A small sound classifier, trained from scratch: norm rmsnorm, 149.4 epochs.
Rows from block 5 of a small sound classifier, named by matrix and row number. Rows with one number within an expert belong to one neuron, the router's apart. Each number is 500 + 50 x the weight over its row's rms, rounded and kept within 0 to 999. All counts start at 0. Numbers have three digits each.
Before each expert's rows are labels from the 100 clips, of 14848, where the router gives the expert most weight on average: "responds to" is what is common among them. Only what is clearly more common there than usual is listed. The data: short read English sentences (LibriTTS-R). In brackets: how many of the 100.
# router: router (model.blocks.5.mlp.router.weight, 8x160), inputs 0-159
# up: expert up (model.blocks.5.mlp.up, 8x320x160), inputs 0-159
# down: expert down (model.blocks.5.mlp.down, 8x160x320, transposed), outputs 0-159

# expert 6
responds to: voice: male (98)
router.6:627488501481514463572369437475524543506466491528489373539434437515387553486479551434508542418551501482462441493558454435482538455494575482533528482503398507489428536438483527589446476563451519473420519552519511526497487483504468506510490480506534589521507435592538492583416477476549478525433515396481473555553482437450467488428476483505468452572516496548553435526452530422493385531508435488477529404460538400597467661441516418560531477466488514479494480497540487508490556491531519
up.1:479408464494457472470559491555521548432500479430450468443463571449443487597439498543543461432458469544620452513527547464536563428457410430449496469522535534425538534605506463443493547481504455501440438525515501501506441564578447431564565448503411467514536434541514434477418560486537527528494400483499498505473488448491523563471534531386611521447471482563532548553330485514547517424523469493508475532478537475451478553558541558502455516458488468433530476505459491529400387499419533
down.1:512551494455517507539508547489485467567560471549506450506534546469539435456562485460389535422446538473537582488515472551485492391404425550517570528459459455499475404462450596510566463489428531493497467473511501433611506598439483501419560416535513463527462532466458588414451452588507512481501459578585477504500514463491567558536635547572471473467495429526488606600541493518494501515415474511470502483550451538566530525459545475508479521510415497517511442527529613549393421518535471
up.2:484479436551483537483480501520496458464600472512517514441511463577456435552495445489544433483428536480632417479565601498450424616512490518545484454499495465460457480487428438447474537584555406478567434457466528420528525498476425462510477611437422415522492525518460568567445555431489428465463496474567491481463506479411468551487508470536439551471415456559479529506409549578502455425489411550526499548536516484580460398517480509456575507580506452478492535499557601476403522537521491
down.2:531492513510434555430453529478538483554494542513417519478464526592415492504433554459462598487470504500543428477536506559524532480391506528455419470472462521461485474534380524522456430475452539477485521549380451547579501446580442528566463503465472379474525525574478582547505525439483542496382463442463500464548537463461439504576530351516606548495543503540470512456401423499463475538500509503438576443516424543474541431456567564476445514497529498500458590521529415545481446513440464
up.3:418492468494479437485513512488460410477541546512526474468424453496514515438472464543501542464496529451563535563463589355530543515510409490551549524510502581503551509614468543464542528542591492474514419464462503440491448476567645423501495545499517420465561562470449524532388495617533443469513531462510476540538537545463457507511460457473541520503496424501500345541423545456519506431532431435475605532472485449465530540464496510556474432430526520480478578454534532510417361486488486
down.3:436492593383466514508516545510507572441570463501502455507498577569471515576461528467390594483623497468498491492554483634518501432435463474392522522477497444482422419476498530470482400375414503545514538523463472445541473553451475437509548482542459431512510552476482516475521484442446563518483486498536393504542539536434509533416531453459493542501517471463527559518488464527468494507416504579440540502554508613540423556441459585574572460455464536509570434553489513509413466506538430
up.4:493511527564495468495478553424471541383450599377428421459476514457508536494557472503529437491469502467547436508512550524459563461528457526611493529544590489450501554539476542499532461465545503496485481504465456395544550576485500479489455485503501412494576574504496560495516488490529565519526451508498527461403671488528529491511442416498559569460544475546409590479415445535431484611468470416512611550493447473474483456462501567538482497498499407543505401489465509403484424530495573
down.4:485601487415475414530429500523522601543489593599596477480494528535509461473519549467479467471488535499527512520543522503560476481482425511510523491470459523547534425511605441527551422490487599442454512509482480454488553515498446495567424386565546497578468547492529399523468540439454501518495469452534489564496504536489496492379456486456437452463499454455497551498476535463462590439520393491510477431490444546583535559561438495548503553514471430565439544427349403572466497503389481
up.5:464572475421488505602515591552545410488536453444487521513548618565523510534443516524502501501440480503572456542499437477441477476557520547483528476532504507523431495391464470410547514483479513488507559477528394413596501509461523551527494563499445547492496438417533459521482488447464579506418540552424518528580629564532465507587495451497464459415503494513497495510452450573571545636513518645506489560474392449527503575531486500519586561522472540439551554506478562502462457491438511
down.5:534506431515474462513479468489459500433524419510384507424508426468555473479537529539418530564577509399551519467509479437493470463484425445456465466387416553503495494491491471559518479494576429462499564475468445473480463536602524472553501510424494527476518607507526494504508442470422439460576552436518491531467526543512480503426543506587564499614478507494463438558344440473544458540501575304494482540531470567535455554467479475526535459519417483480557494467579421502507556501527540
up.6:458520379507560486460494503540505467489478487491412556417557479482525525487486460542464477578485489527547419486572484421514536500460533454516460418506523549556527492427564501448447515518530431572485577482403456387428497442485403518561452513501509456485519490523431524485448500430429494490495528579583453525545592421427502441569536472465439539558534570577544548493497433501547529544529469589487542473551535563513473455423439470494656516439494470382541465508526480507397428399478493
down.6:511625556539430402475465508432549514427556532543427458403533489531514507471501511518500473537449545460588504586496467419520453492464477483465568509462536506437480429496550452449587430513539487474449522485545496418555555460500551482634526489484462472564479485419525464461419361453512643447413513557589498530506504457510494428449545475461483547507418489402466558524435477462488535490583461497442491557429411552518454501491471477511518489416522508440562483495459378513541476449520505
up.7:509382484551525487499497454490455502458410528447407580459498540536493481606566473570508455435499552449522557548428512485513535584469440503491573601654513499447572627560480473430631463505489424503468531484561445462479412497512576423477504445441538493525570457471489565502546402539420485571518422543449527508470559523468488478514478503532562505501457450451440476631442483540503460554531488478468475576541459480477498541521478457542479528481524501579519459467491512477404423501487561
down.7:488448506417467583562469412491474509416594497593475511471544564507459512552531468478472541595544513497544471511504484551517570527500471477515485516440477550456489473412386564437501431470506520603570621433500536478538448573540505565509432485463566483500512625447490511504345516591516493509499452548553363475472543550594508558450532432474578553566547520508502496540467530490503531495484567466528462523479560446513465535396434458437456554481580514551467455510531493454475492504425446
up.8:495450499448454436492522489520487434487501467494523582456546446488538495426540556486574385582538521481481515528449421503586582606526486428500524564541522427467555675540508470482566462475586587541610551500503539418462550526609550429487562474501508479514515489435493577463609496479402453575531531572409523492469562486482519595493479501546519471551514486478479454531482518546546553439501454523504459495470545483556545509575540513551543499517536513477557401516462482433391490455436543
down.8:487425576433539587443525503492397460455514455559508490475536509434496547592495420495631473534545458484550447495562590576504527539500447429480462513457528504588520470522512460494504474505525454580545525532532477537545466529504500480417498427545555439532445513503575557496514433684495444533519501556509559535421521571573501494464508555496600546604485429440431443460432411472482549476497541446527552529500509397543434449496390468571486500433549500498447437482497487429452486524485494
up.9:488431479554435532566624426550552587528483498427514488483535593510521543493482515505624506530440495484566473452498496546501425508419458536520451501457529472521435522497451462537498450523477518458395393534490522475590498512495491476578542444476481526463625514415483402530497395595405440485533566560553487459499553539527518389546500514520525558417545517446491547477437455500458567500587551485522571519587479539420468501479521526452602464407525517481502541523541565428451432524519525
down.9:470564402462454366382557572486419564424490479579460551450533558509450511513568578505497509487436477467563610459478456504470502529504440576493549521406444448514458493491502511458498422534528462524493575505519434446488522507485405476598549445453531553470440579508439440459436482479484479498493546539468456489455542492559416478430504528484447469522556497441499480468492516500499493603533530406466537526349472504500499550487523516467600482505450456467529586388435423472449496463585456
up.10:458400516495454433406517508561536497486561511457479564450510540512508412477498511448559522438504506487530435537455483428521539441473442503418483512435448453543517599607462494537458429471477510446535456423410542478450379497513506443551399455453485528515523477480459483501587522523497560500502496533454465461509518437509571500466556524462552543544527513451533473529415491514462515601599550494430464465544580521558354607491499505547538465509514514615519550397449597464382455461493520
down.10:432516489502605524533519539446522585491499520599531494551480515551550533535616512489465451537418621528451466465569446542525448493502399518627522472558488511513501515597550511524481499488529538491632577406587496440475542430457486540486536486498470476483493541549451472457500511483505454500557519542514538510470444424534392648460498407499409435527509419505529492418472466552531526490547448519433485488518500496523488457505491462485500552516581448437466521545430591607517476513627503

# expert 1
responds to: voice: male (92)
router.1:547506483470544500486437473515488520517474528506492458515465487416422527460500503509496499434574506587405461429533505463450531444431486486575501466489425441511469488449522556616418557607420542465403509540504505552474447485449439513533449521545464534454465452517420499557460410553477499509506470360548476587554483426547456460404520565480466482476558543463533459511514553393469543480561436498464659382453529490574496608457470464538475548561466540541458483488471487565500483530550585
up.1:521533506633517431574530471610512446472553499443521447452536489569492428536522578528553537534508504510568554568546517413469497478423479423548489482491430617444528471498544485499585565512461474534571373529450489520594468474433477494483460499524425527494538531500456552500500434490474555475505445454508438441506474530466463525502462418510383558484375454513415541471496433500475520502493392541556431504388468497552419528453523513568480527637453546461502543456422482489487433510502461
down.1:471519516523523577436482614558474409477419516369514529438446527429485552546457458483450526557502508515516549471511489425479558497482419558376546474481471499420470503427499446419460506475479384512501521457503490496388462480532482436576447458601464442447464495511432510491504622455521475465418462516610504542520565484545476515518430492559489483488635530507538556482545547526507515527489537487522499466534593473402451473449563494490499567615506565586477448462516490511511495441517601
up.2:455463548485516529477461546479498480486497540519508531550507578468483505495592514530558483474520584487520436416450583589545491506554460564435537570477467569545479533429505570467509481525428531496538563515513524483492453548414541471505458503542421436467555485541481584531483554509451498393474434504484489475474676529486521433640488411512577476437479425544444451550372516557473552542530521532525429466509459435536544456481442546486567531531493547531554480467563555473514335482539588
down.2:522527519549468469607431540477584485462471508520538441547518579526498499513514515515444503514452631483476605576502457524407475499524490515593469527512548510614510506523551404417526550497537569545548499477549542494401521530509521432467581535517482533520507433495551503511464532460596508470483473470470466565390450612465483542462510405629479523553494570507390431504501445476529442592537572526494471484545480576504591426523548457517453429517485510536471508484561616545527599530498465
up.3:450487389488494574520402459601354469443450528459460495471529536506506498542504568416561520493459518508530572475435577603497467497530418644429492530539467445535528546471466428473546468445522479545526475484551478481520493519535509452492542571508417437450609474512506422481470490480467451499493461432516560428481592515518529610589509498534557500537414462542494546454425414500492497482568511485463538549540456415549403452519494528449421519448478458492536416497558515542498383486473512
down.3:509532550529504455519494592470563487518466390503651392430519541460441511483432536509475479495532483506505505471561517481527480531476541478508467479489508583396509527537526497452500502515397519464468484507488538497415435502433491547451478461606557463429414452502441519467526504452443491541504529504479467548603454418541595442373484381453509536505562598534555543591533550497484572548548583434459526445466583447523442545375510521573512547484443475476541567523556469567523517532472525
up.4:465559481433500526497479492476556509523490467501481526444529525512565402427565551475545441555467606517532421600498487495543550457479293478452529530528494438514487526461437498501552480489582530582474469497505548471505568509500497488531413437448463454486625562493600494481401492494458530543517473502510463514410696525508461536544506543409552516462461422498501496427466509555506487550470481486486482609447505514469507500528616529483481459556489470530530424557494578469474426461548495
down.4:452436532563509512492410522467473619449460429430421495503556474518567530535441518536471404517451531456470500564537435468461374432531556470396506586508505424525501443426501428482509494565582492553463556404563452398414565489643462478514589491495503460507508567487533479504477448523514528466528532456453466500413499497521427473470459574544518509530475468528502445542573510499535503469457542477527412545451422545513537553462460542348520462417552518572498532505460456504470522570481482
up.5:540477494554469564502637500489499476442570464538422544431556529535455529573508408467530513516559569456557497549487512442501452479549471543554486476587444463502542478516484515539480543454489448440510463445545407437558624586550498445485484505431433450441618497450495559483556485515524452445538418458593448461396611506488460501504486483596479503447576413561468588392464488463458506600536446510412539533478465481577541448544528496486454576488555507517505543539547526513471443551488476
down.5:496573546494456530510530441478538490491334512472569388477437515444479461552447501521383493508527533458504447509542497537403582582603490500486442539520465472503469354398507489531535508452509495492554499444499582492387497461489520386480525484517540555460472420564487505500536524537577396523565480467450571491475525547592403478569564439550414504504409527517540568449471500504494521518411467486584543529601504509485497458502478490506551504532524505524467599560500456454531508546554490
up.6:484483546545493412507449533467577408430569462414504544416540419582473571516447580553569484402544481508510525521443549435458560576534469454495430465567522604450516545555484532466525555550534493466465369457520590382542479485453482536562493472453471424484577474465446571461451508473533468477469611442571543572480532492496534526488432415484488481520539466459485528599519422521588516504508480512540528421586567544487536534550546499494491511429517521456525447415448457501440476436495531
down.6:461531519459478509512478520480408536534417465473426455523465475431523522552467469497457556507491565503557449503584474465480550515445450460407551479503415519576513437519445508590556477475513411501514464499476435477458476505445559416485498405577527428513491469514477534561475517523578572570492457460588482394444571442470425558552486471511502465472529491566435543404376551535522457568452505521517503376577432360528506434522449510594476529507587490529491476470529619501541496554441491
up.7:545459617449487553470534445487568540476566529543578498507511553544539419523545486465498428427526520481530524461496512515509404466552444493384424508514501582495535493520540458461546511500511501453508624555483418482480469598483479573433472515501544553541589456506517521470554509516442535476562508470593490379459585602430492479634516525444519573455492511451469517438453458534452524543520496463523545506551465508501540441556553540477478541430510501441476535511499424531361380454414582
down.7:446411509485565466593563432538491564544449551547507459378525466420538612516461476627596505542471534539487456490439444527530518437533582477453517413526494526445496531431539527484517451532446378432495565466442512474531449465493450481493508516480517518472497521501500411441503475493446510468440491495514496541601458488540510527431380432562424448562512540524635550526535461610527591410472479510497531481519525479437416469542505546522468460502438490498541423453468439471519494505599450
up.8:448507644488543490449492444552537480470524498442455518479484603505529487477448513500560451494439540434550474480600494463562592428502495470561352471500432388486502477563478444495589475500491518528530536554561513444500538524501566492508539463427467419512608431496465471518491470491416512521529533447502526427528666526476475430568420507399482472550571360487478487470403456491518440504515424464419473528534507489528388590539516514455516460537485476555511510517474504519522454492534471
down.8:584467462567470527469393533479525560466470497431524449466548462512585564535491492534456530499419534516535472640579495420456435369454509466464473512556550480504526522470529476489527515501521471523407497465545476383460568538460592363483571500521561541504519435516510496438439483517471523458469449530460425431498559508444425459477467523459479428538417511492548424476504472527569404508467424484503430550583446540512541464485465470442503487509519448535431551427341487428498512452494443
up.9:567472461544459601426466551487544426438550473537455474498550526511531466528479468514529474564347503487566499548455521512495443403558382471410434594497489458503490500535443356426551447480548523430510518511588513456536563539521536438453561596482417440512572503435526426446487547519427470500468487518540471516461608417467564526500471492444497532472397439484482502475392448489482453549578484400519467507530433452564539479571495517489531530460570517509517483520458525437517460447495467
down.9:473464518575416536575464518492545566599482476429541461493556471581468595547413408478487508573561434512504456586518368491480410464475459527517453501501569475491487522437524573427510495524503467502501480442402515443403563487469452465550557473508611554465436505466503551436529555340428528556453555520424443561468469503508440500542551526503479475511507494547502510368534512547521503496589520433488500549408494503494442496512441457538523525475507562452447554550405506453501459577525492
up.10:397444539464458523431517498494474465470451540497500561512462612515430453513457446509460448453426611467507399518539474452507451478545472598504533431536458458624499460483531427512505582512437409514520601544458486470475535541412529527483490538452424416475531492577580472493499439456455508496536413507534567434469484505380513496524480573427536454411545408514419577523491405518479404591571451565512552548506510470543508439550536513448449516595452497503492522536523557523469484507481532
down.10:485612499521495319496547596498565422560522464469537375390492513505433568508576566508473414470479504485551463478508445512511403485415503548527504474527446480524461563497451564510464508561494463466448483518468463544529501472416555488489452447606460403435478506499503428580494457440503536526475572528482426535561531453565433495495574421616505556538594450522497557476435512467534500480512561521539537436522539476563432518485567439580520538509498474492536491578515432516470434534511549

# expert 4
responds to: voice: female (100)
router.4:620486518502595457419478499479538507499520556516582515481403462511474551429484512564498486455526532611392545500493424559531502504543506494531514390532366525401458530412454532548483583452355547360423506529520520510493465475465442516553457462548515483428444418577506496508493454445550494477484507472493470530528496464452467500506567553523513480568510477502518529517545543494450596585515428560349484443470531450532471573488502574539551488491511557495496499458563495520503426501552561
up.1:483469531504498518465475489488584495497481540537458478395437500523441507518433421477548495526453556523572554488493554478528512514558395578557540386550567545483477466492449542531496531517532434484483449511559506458481523429438514431373547507489470531457599477494451442521475512438485522525448452499505472512499668440517506579480504406445501434557488469588455474478425543547450553460429383574446524474544532387506486441539481476444562563450443423460595481509593519414538447464541509
down.1:519494582523476526523428530487567425551492552532442532482435439544386626595481568555516528441510465434506563472567458498472535494439407441441457535585454478446464519471539504541402533474448550435442465573407532437461496491503497482429455524541501563433518544515487592490476574443567462443502525461536464489518514445556469412437509459504561549481533456486520530537570464427478479553493527561434509465469484495506424549470529505428484522520566521691449510443471457533489520496515631
up.2:405473449513537452583491462409522519407495499480460547362525480483449493483454433480544498491432459435586507474579506522436500427520389461537475486450504480445479534480446569550501554483605491437472550625559455436519503477494502532523485532542475400471557502444463418488529509461479476476497468435490496517487594414497432488467534355393506572536509463575467416505390534479500495573487464510475510518551452461480433517532486447405508497464542378526553486435449469471429468453530528
down.2:461450434504526448572422541492544500455487560575495488494421535621439582536517472587465557517572551421531540434595427520554559493475421408530439475516444532424453491567549474481475558529540515463417522524413576446552411448466423585526540464391510473447517541508409498513466453472512455441467525406575454565496586513530548438465496416562492490471540480446482518470511532438481458573570476543494488449556471461498446517467524520493544503459535520563553517469560466526579584452539580
up.3:489466491481623550565476509583418468447494430481449473481549568449565471425579361519505457578484483519546443515489457499516588518551441487536518558540506472517562459500543512441491390480497537550586502440449419566533551452454529509514508482496481508511563507470548462477496587514493582495478546508547613419437541444509524470435454520522438518508475501490456479460437455578507518451348547534538505513572572464428409550554566565429345505551447473489473520497464558550529475471508493
down.3:451501495509450515574545447378465505514549482464455542510581442444554600615519531541526425526557368455490585554464458524463465482514426458523467479506484506566523640569540539489510454458561556554506518493526454462406518527507537460624518424430634506551520583470541515465554493525509356503526548530444603461526530508607578553476482464510549478566460554446470479510528506563528490559540542499596477510446499526429480475471461467505506474439538495521500561465442474485459511531511461
up.4:508456481568524517478473472503424436524431481406460567527565476495473525590422414495492560475578504445585430484537492523501515528537392424526436484533530493434468398457453455530459473583556486506444529475523464463562499414484484488362487555475492453423553490474505504567493478438414473473545426452507539436468690458406487450488486415411466531493447414498551533529461561460551522539417472481492559516627477451491518475461500467522523515529491496483491496544533486451433433413500496
down.4:519499551493545513544442566455560514429506545576482501516497528538460564495514563499477484481480495480466563454536528472445570500427420391434481544572464553462441532544634522521418553510422591434441511545418553497445547553549493526639454465516520605483563478604502497454470482514531487459482505428494446532471587484550530430461592526453533531469456489551466504589539515466456487508506458494453528406470487476522366490426554501455502452549489582611525478413479521539415500549489579
up.5:460429546516541489549410482502525455515428552526507577379488525429489600535562402504571483537485537447520535456546515478468549513485386554485489468525481460467544478407543567578488439490562509515511460578549425447567479410445552522432516489468465461470534500476486528436455485502515537454490415404585490508482713478499510471507492471460494560480432459541498528500519419518518469510449421518497504514510471376455542469602458504460469493554496441465555486438506452523444384523578471
down.5:526568501418500467532414567410535470453430512465465483566429535581438545512448488559516498476519495488546528472589441512432566459481372444527451426584514545475412488543490537493507533546467548434476515523421518407507510461527520471537446453435526482469560600510364545436584424478567547492441490518495444575514567474525466482457458450504438500563383514470531582572506491538530496580494436494501464461452528482591461557525482450453507490505597503580575543535550508474461552578476580
up.6:420549510618482537384483514437493473440472450544498551500485553552499566528396515522524423509527516511525500463516515523582517416517390544412497501441498543500428446428493508501491507547519419527533569518582452474540448511456471498474503520413430346520568437508475522517564539497428440458476563493564554479475636517452505533597526428442482459474399542486497514465400465592468471554518473523439519477543534464521484499516478568543523626409470461471560488457542523500446498464463578
down.6:548560512531525524522487624452566496490465490495442484409482481537433489571509490450521496451490608504528532517499503507481414484479369472488558430490477544593461481536537498402527517531510508506417442514503589393544600385430489469430549460468466543529525452500426470491457538371481476443549542480514369534462593489520489419481511509517520391505500469488430543570528606488567478480446430542415533450459441526473461513473550485467528493474524560536512487448554443579611534483483530
up.7:539485476515590516480516562485460442506460585446428488544524501481499506594402439456563544546505576479536468513593469514557596519501330498520473481518482485501519438514524471473481564490476487471541495586378516452515474461429483481440443551544460448465640524497617484549469423481483546428476479467494493462488684495451590478555525487432526564454496449564449527437467488461524485484491414490493572556516485508543470430551478585529483483538500491433554496474552583516408455506511528
down.7:559494561465495532554445512453539519527540538601475513436429526591470546566490558477480554500491475502448565365566487447460469510414454422468562471543489505532453449567576492539461518578427606447412447499407537430431493471524450473550461436505509583470524549564520512526485495466645487459515463428495438534500529543492546396520564511509602525446514502491539529574513491458534447536557448561481584423524458465500458487473491556437486410529578494636489516495474431556457511526469526
up.8:457391526464499482501483541531523473539609480508487495520595561460524434526472407512575458463479568523559582532518480522521512525552462526527478435463491591528524566444536532441573479546583580385435545579487413489559522569522505495538531599485431429503499504510544608488455600531501414452548482601438455543438544470492548594577499474503521434587443521566527594532449473558490494519549509561510536488502547468474562579518552454551401493530465536522552458495473509511482393556482440
down.8:518520520451556558574518503463510463457502519401506559527453482509430585592541467570428504558468495432456497590555361510583473436499384509464562525563506558483490534527522432574505503502428523435437474502524565506476515459629509482491533525499471460544611515477559561412539416448500531520366512499439431550496543519535526532465512413525469485530432536537488477423481485498484522475437525497485494419541630541416392521547545435516540499510537565438586505475472512550476557503555496
up.9:543566506468594582449526491531530499517576453505476516546471568480488501452491456416580501505389563504542472426525571472519487516487402431538540455437540464514571561523483523481488516513540459493523572486551428505566498449420527441507473474430386415460542530484537479502444550515495477578533419553507541463463658592421497522424506521527513425429470428522542534441382450458467454499584393457449433513534507504528496505513547424463545545445439519580482579472496580506526410492469503
down.9:535534484462518519553464469441538601475460555620492483396431552481459529509486434441483464512414430536484495453550428455487442524410461471561504459446428408458518506512593500499426521468451496431455541495560581444428458491502475519552469435514553531459527512632503449506485436598463543512390579457466494509510462484419573494411540503496483410452473502511575518532524527507432492533557429498490460493518576492496427555562499492441454426516449603609567478518413459494465519527419476
up.10:500567430440479455477558359441555600539409469497555476498537526522526468562500469556495459572452476500475581493495493457541480506529523510503445588463455557513521560597513492488416468529488362522457471471559389484484504570588540523519500404487520525561471545590477563433557429479503435543544460549494576486544406498468489530490521491491537514543509565448506492540435526414556554516597578428546568446492561511456449476517537510502512508434556558435546512554453545363430559488470476
down.10:539471517559498533478572533553530452574574468508553484512540492491521462504478584419571550514509559537401446495532621486455482458441748509498448461451429545476550519487479498551475484564492526545555462500577541546520511562451509458388510602603422534505423529556474429485529476523534461474489447434512540464514325580523475505506520487452514511420516489485519549496627491462492455517516511490524541480542472448541532431532459539508423504500502490533442564516541531521477532535471524

# expert 0
responds to: voice: female (89)
router.0:502531477463498426576478440474498485535483568467561576494370463522448545445454547450482523513515498496403533450557424495415481420490606481539495493534346482470501452456511535500370467495419540444494501585452520510446481484423412511561475489511468428527499448648440486492364436560522496515516570514564471514461429409458449470472519507461496503544480524581497443503422535494458493534535445507467540427454510446610483598479483579491566496506464565497496479509449486476467481574533490
up.1:503525439536538572427473493451498481515415414459383468514452548533550551452428515503589416427462507506544476503474553431556508518515465582537535481479504596593415566535411403606538459379562539503479433508481449424518499509521559547447473497536568437566587534567488441492496541456409462492526542488502521466523635560483452485548536504464492484489576460516436471434417409518462502513581485477470567488485440488538534465577514559515534527453471463499528520517575526516399423490482503
down.1:535435423550450544492444584511422508432512577525540515494419534491516454495494521485469552501570400539532586503526494437494487466418541459597565490451442534501408530508482459573444552631389487481459455457506440538516476574543473506522448500586445488531533570557474453490453484528489538436401479454580417479508508527534576525511541441453459427539578489536507543525472438530428475465473575517578503500504461442562477512476583557575465495517602484426471397471551563550531456553396521
up.2:523532461436423455511459470546528531468478502512504452445479504539493610411420397521405448404433570531459614614448570524527493550543458491464420506483550510572541585486473466526478549455506584495494450423481461367488361532474502592597523432535451513581502614515506518546491527525468534479532486481437421545435492509533542550492521532426589442452532466512499465568499532477567530500613476528505528525591539474473471497527557543446510510422487534525536541466470533559525512471530492
down.2:522444494531533553485541573630493500580443482560449527520465582473494481464467509540497396539571577501455450448482486513529481457560566542536511530528501583487499511499437422474569559439500395465546583524455471579454443587485481404475527523474491509525474515562506472512493510458459458559488438475592534501498393515453488587486531534641560471509562481487436506513582397483489500533412594410380493522556430491492519450428462527545399503461577504511407491517458510451510486582516511
up.3:522570485521464510542476471569435547525421538399482547447412529515473592435424548464569455516475516520549487459456582477526451448468433515499529481501479581520555533491496394491526578473501436466505512522520413451444518492580461472530455519477502384442609548562480547562468465509350424510452546517551487490513562515549478484521535484578433501420534460560530560492417492512514427554485387486436577516567412528550479485487562520503517417346501462471484455539468549498452429510521466
down.3:570481416531485440540465526535484478518440484503500455536425484513460484483450519419452575456597460548575530444483549451426576504457447486520502461490453565397439465476485526550518536503366456470442511503431572572469398569545501483546479538546454553524493537574497481481437510521551501492441521414502431481604480488439465485508558511477520388632586537592522521460457453485447482521481572467557503469488510435570458447483544541507434512544592436490496502507611560484565391580452513
up.4:546530459548479500496472564493540477538499545464485514505425548520504558561519519457549516481487552552614444428433546418496460519517419476460529479456510481578534427491431365468518545553535475481439417577537479356493505507547472479499589522504462442498535592469498551456444542488406482449459499476514464525573464484468568571456574362470513554537490410537506551470361513454561451493508461490471542457472432562592533526505500533507605502495536524540564498577517517449361521538454515
down.4:521446479528429532481363512529440554491472562476486448511384499445499454548469454475474554455546499548539521469526526430456541482442395434576506488469466565390457491465573506575496505552377485448443533506478547453508370448486482518559505486555450478541461561527488466496442518496497513515451547478514390464602588530489504479487536557442521434530574506592474529474515526406469468511523553510491496473512526409552437428408508596541468524542591451514489535429579530462575441584481572
up.5:546519471541544469397448560561511480516532463431511551469449444606533599524482550481644565428492495555611465425559482429463391508472517451424491466522475521459492477481513448538459470498537397459526512511545516370565472514453460465518482591507487535496552465489508460585477442490369538543518485460459534507483550476487524449500480458516524474541450423523552542544397557520550508432575487506411610460490481466469478420438582579514545508491535403511573563509530563458488507452480525
down.5:537464530552465517581434532536498450480453566481535494522427498545513463554540449439520537506576423521531548455513544459420549540405371474508507459536463519396431473463477558517438541590361526429483581477447478536542466488529491555520484507493407479474473562566535477601433470590525439488469504467471480515619552493486540497493577495411532496528538490565471462415464442440508450524486525492497559465496520443511443507472543606523511471505548396494428537563564530543575363558502559
up.6:519512453585466491512458494447440453515500472494488523444499496499564504475490395469603476542398534507585455538574544520522436589452478444528588526590515529510550531499474397519507505453584460519556451501522566400556549490491513467490543530459486485490506494491501468483524501446438501454547504521617455505510514499450618448488439418498488403490448374510527510513446552553589512515559450466451487557401535496468479386521532646464487505474533435464582504549517492452494368533606475
down.6:454456519520466536460438486503491538550527550575443455540442448546496424551566471453446555416521500475570521519477566457485612484447373524518560547554555498523453477470506511520532466527452527536531508502492473569494417550523505633477544513566383463557507621520534497455433436526564501490404552454480435500597622448535522431532577507434493510595512491536505544443421435526519450541465571557480479481475574415575458508494569492516475533453516459463491507531560490463474380589474522
up.7:482463548485582491496602446554485498487478449484507531509459378406583457424528460537557440470391444476520452538539577554516456542454530567412474536461506394543563502513486483466519513491655514494544449530585522539584493497595552524405613530466486455583543435480577517447393526495489540568458465502426512495459580529453506492471456445456479519415507456467579473557388521532547515492498487488488513537521456450541521497570463497542375471486491468486522520519517492408570448489497478
down.7:488456484375505576545383473366456441531445466518478563502495461467550449535512438533508453515469494393470555516406428539459513501511512484468558540540452513514535450520595543492525508544472445552473492456471501482429507504480496509503470481504497541586645609528500529462518421539524412613494480499519465472484520532499492537487447501536477555512458509467374500544570458448481509535427451517574487554555541443451487529448493454468487479477656614533521439518488434473605566439429446
up.8:495392460480542519487504440532566471349453547416513463472503492532511550497491492483611520485486499446497510521524571515428565560558518505408432532638539484549470544576458475487518414472572550543484401535540539427447438576470482463444495520450470453536559555576462571526576438411604573557422489527446480555453485501478490499507470534457560560465501419443437545446563472540570473550557426583501608433553547470527502491472470586531520513484554536446518529482498551469503480482542484
down.8:476451510519474503495499551440492590604525546518507445561418464433535506536437513542452559585532570520467504541468409600481473559458565492500496507503484522417478563485427500519544425519472394438477531462475436552440462511526435468611521497571497536472430501540535419497507439528406402504506492366547463475472378511524448498465547469536563447543393569515446521487519379498437537468550538451549498485487462518452476408516470563461390476549594530522475500463536463407543494489527478
up.9:539429514442549511423524486563564471451508477493429497365470420457482545480521552484485459516489461485525486504544543535521542465478508587483517435550525462602432511542416434530549471453576621456351472550547528549459498557518579575545539454482449555516526521546427566454509561478539494491412547504498538521473463495530515617550439475527597631476505588493442510497551462553439456530519469475598510512570556427493490457546493533520532446472524455491456468491525433580517486581434595
down.9:496436508547584522442474558423539562590506522490477535554445427499566522493424515479470434516484597548456502476524396570600475466482637581451495514518471540446532508530438468578565462498567412495480567519438485502502510441558500373460498612480550468475396581502581506502527503473408440547550503551558516495488442497458547446456508514583534505528497509524470452541471502498530537466420519428529464589502474460526476460413393530412464558569493497507494452439511514383507529532486559
up.10:483441509462484501519452547542534486494554573353539529460552502495501559526583522491466475543562608408438503529431578496569507546444503568488421422493500448568499490449494470529521500572498566414470492446475472557509448448561528564528396514514451525472539481584505594524477482447491501537435486537583506454496540510484430540486493441499546492594515478461507519464484450479512518637515403524488481504650487492557499447442500481568430435419360482523428472500520392544570504468447510
down.10:507469507527540550487488620573456485607509471472494492525550459436538385499508464537406422477511571498423529528507522497521507467562569573490571475592514520406455542544462495545511592461502477411480520508484478549519550568423498411447479481440544523446406504497505503481573498437453434474501409546556562571509423476435549395524545483577556539497509477461441449439452491592505410473513547440448491540556440432541490420439522526455391526560538549431455540527506507492568452449570530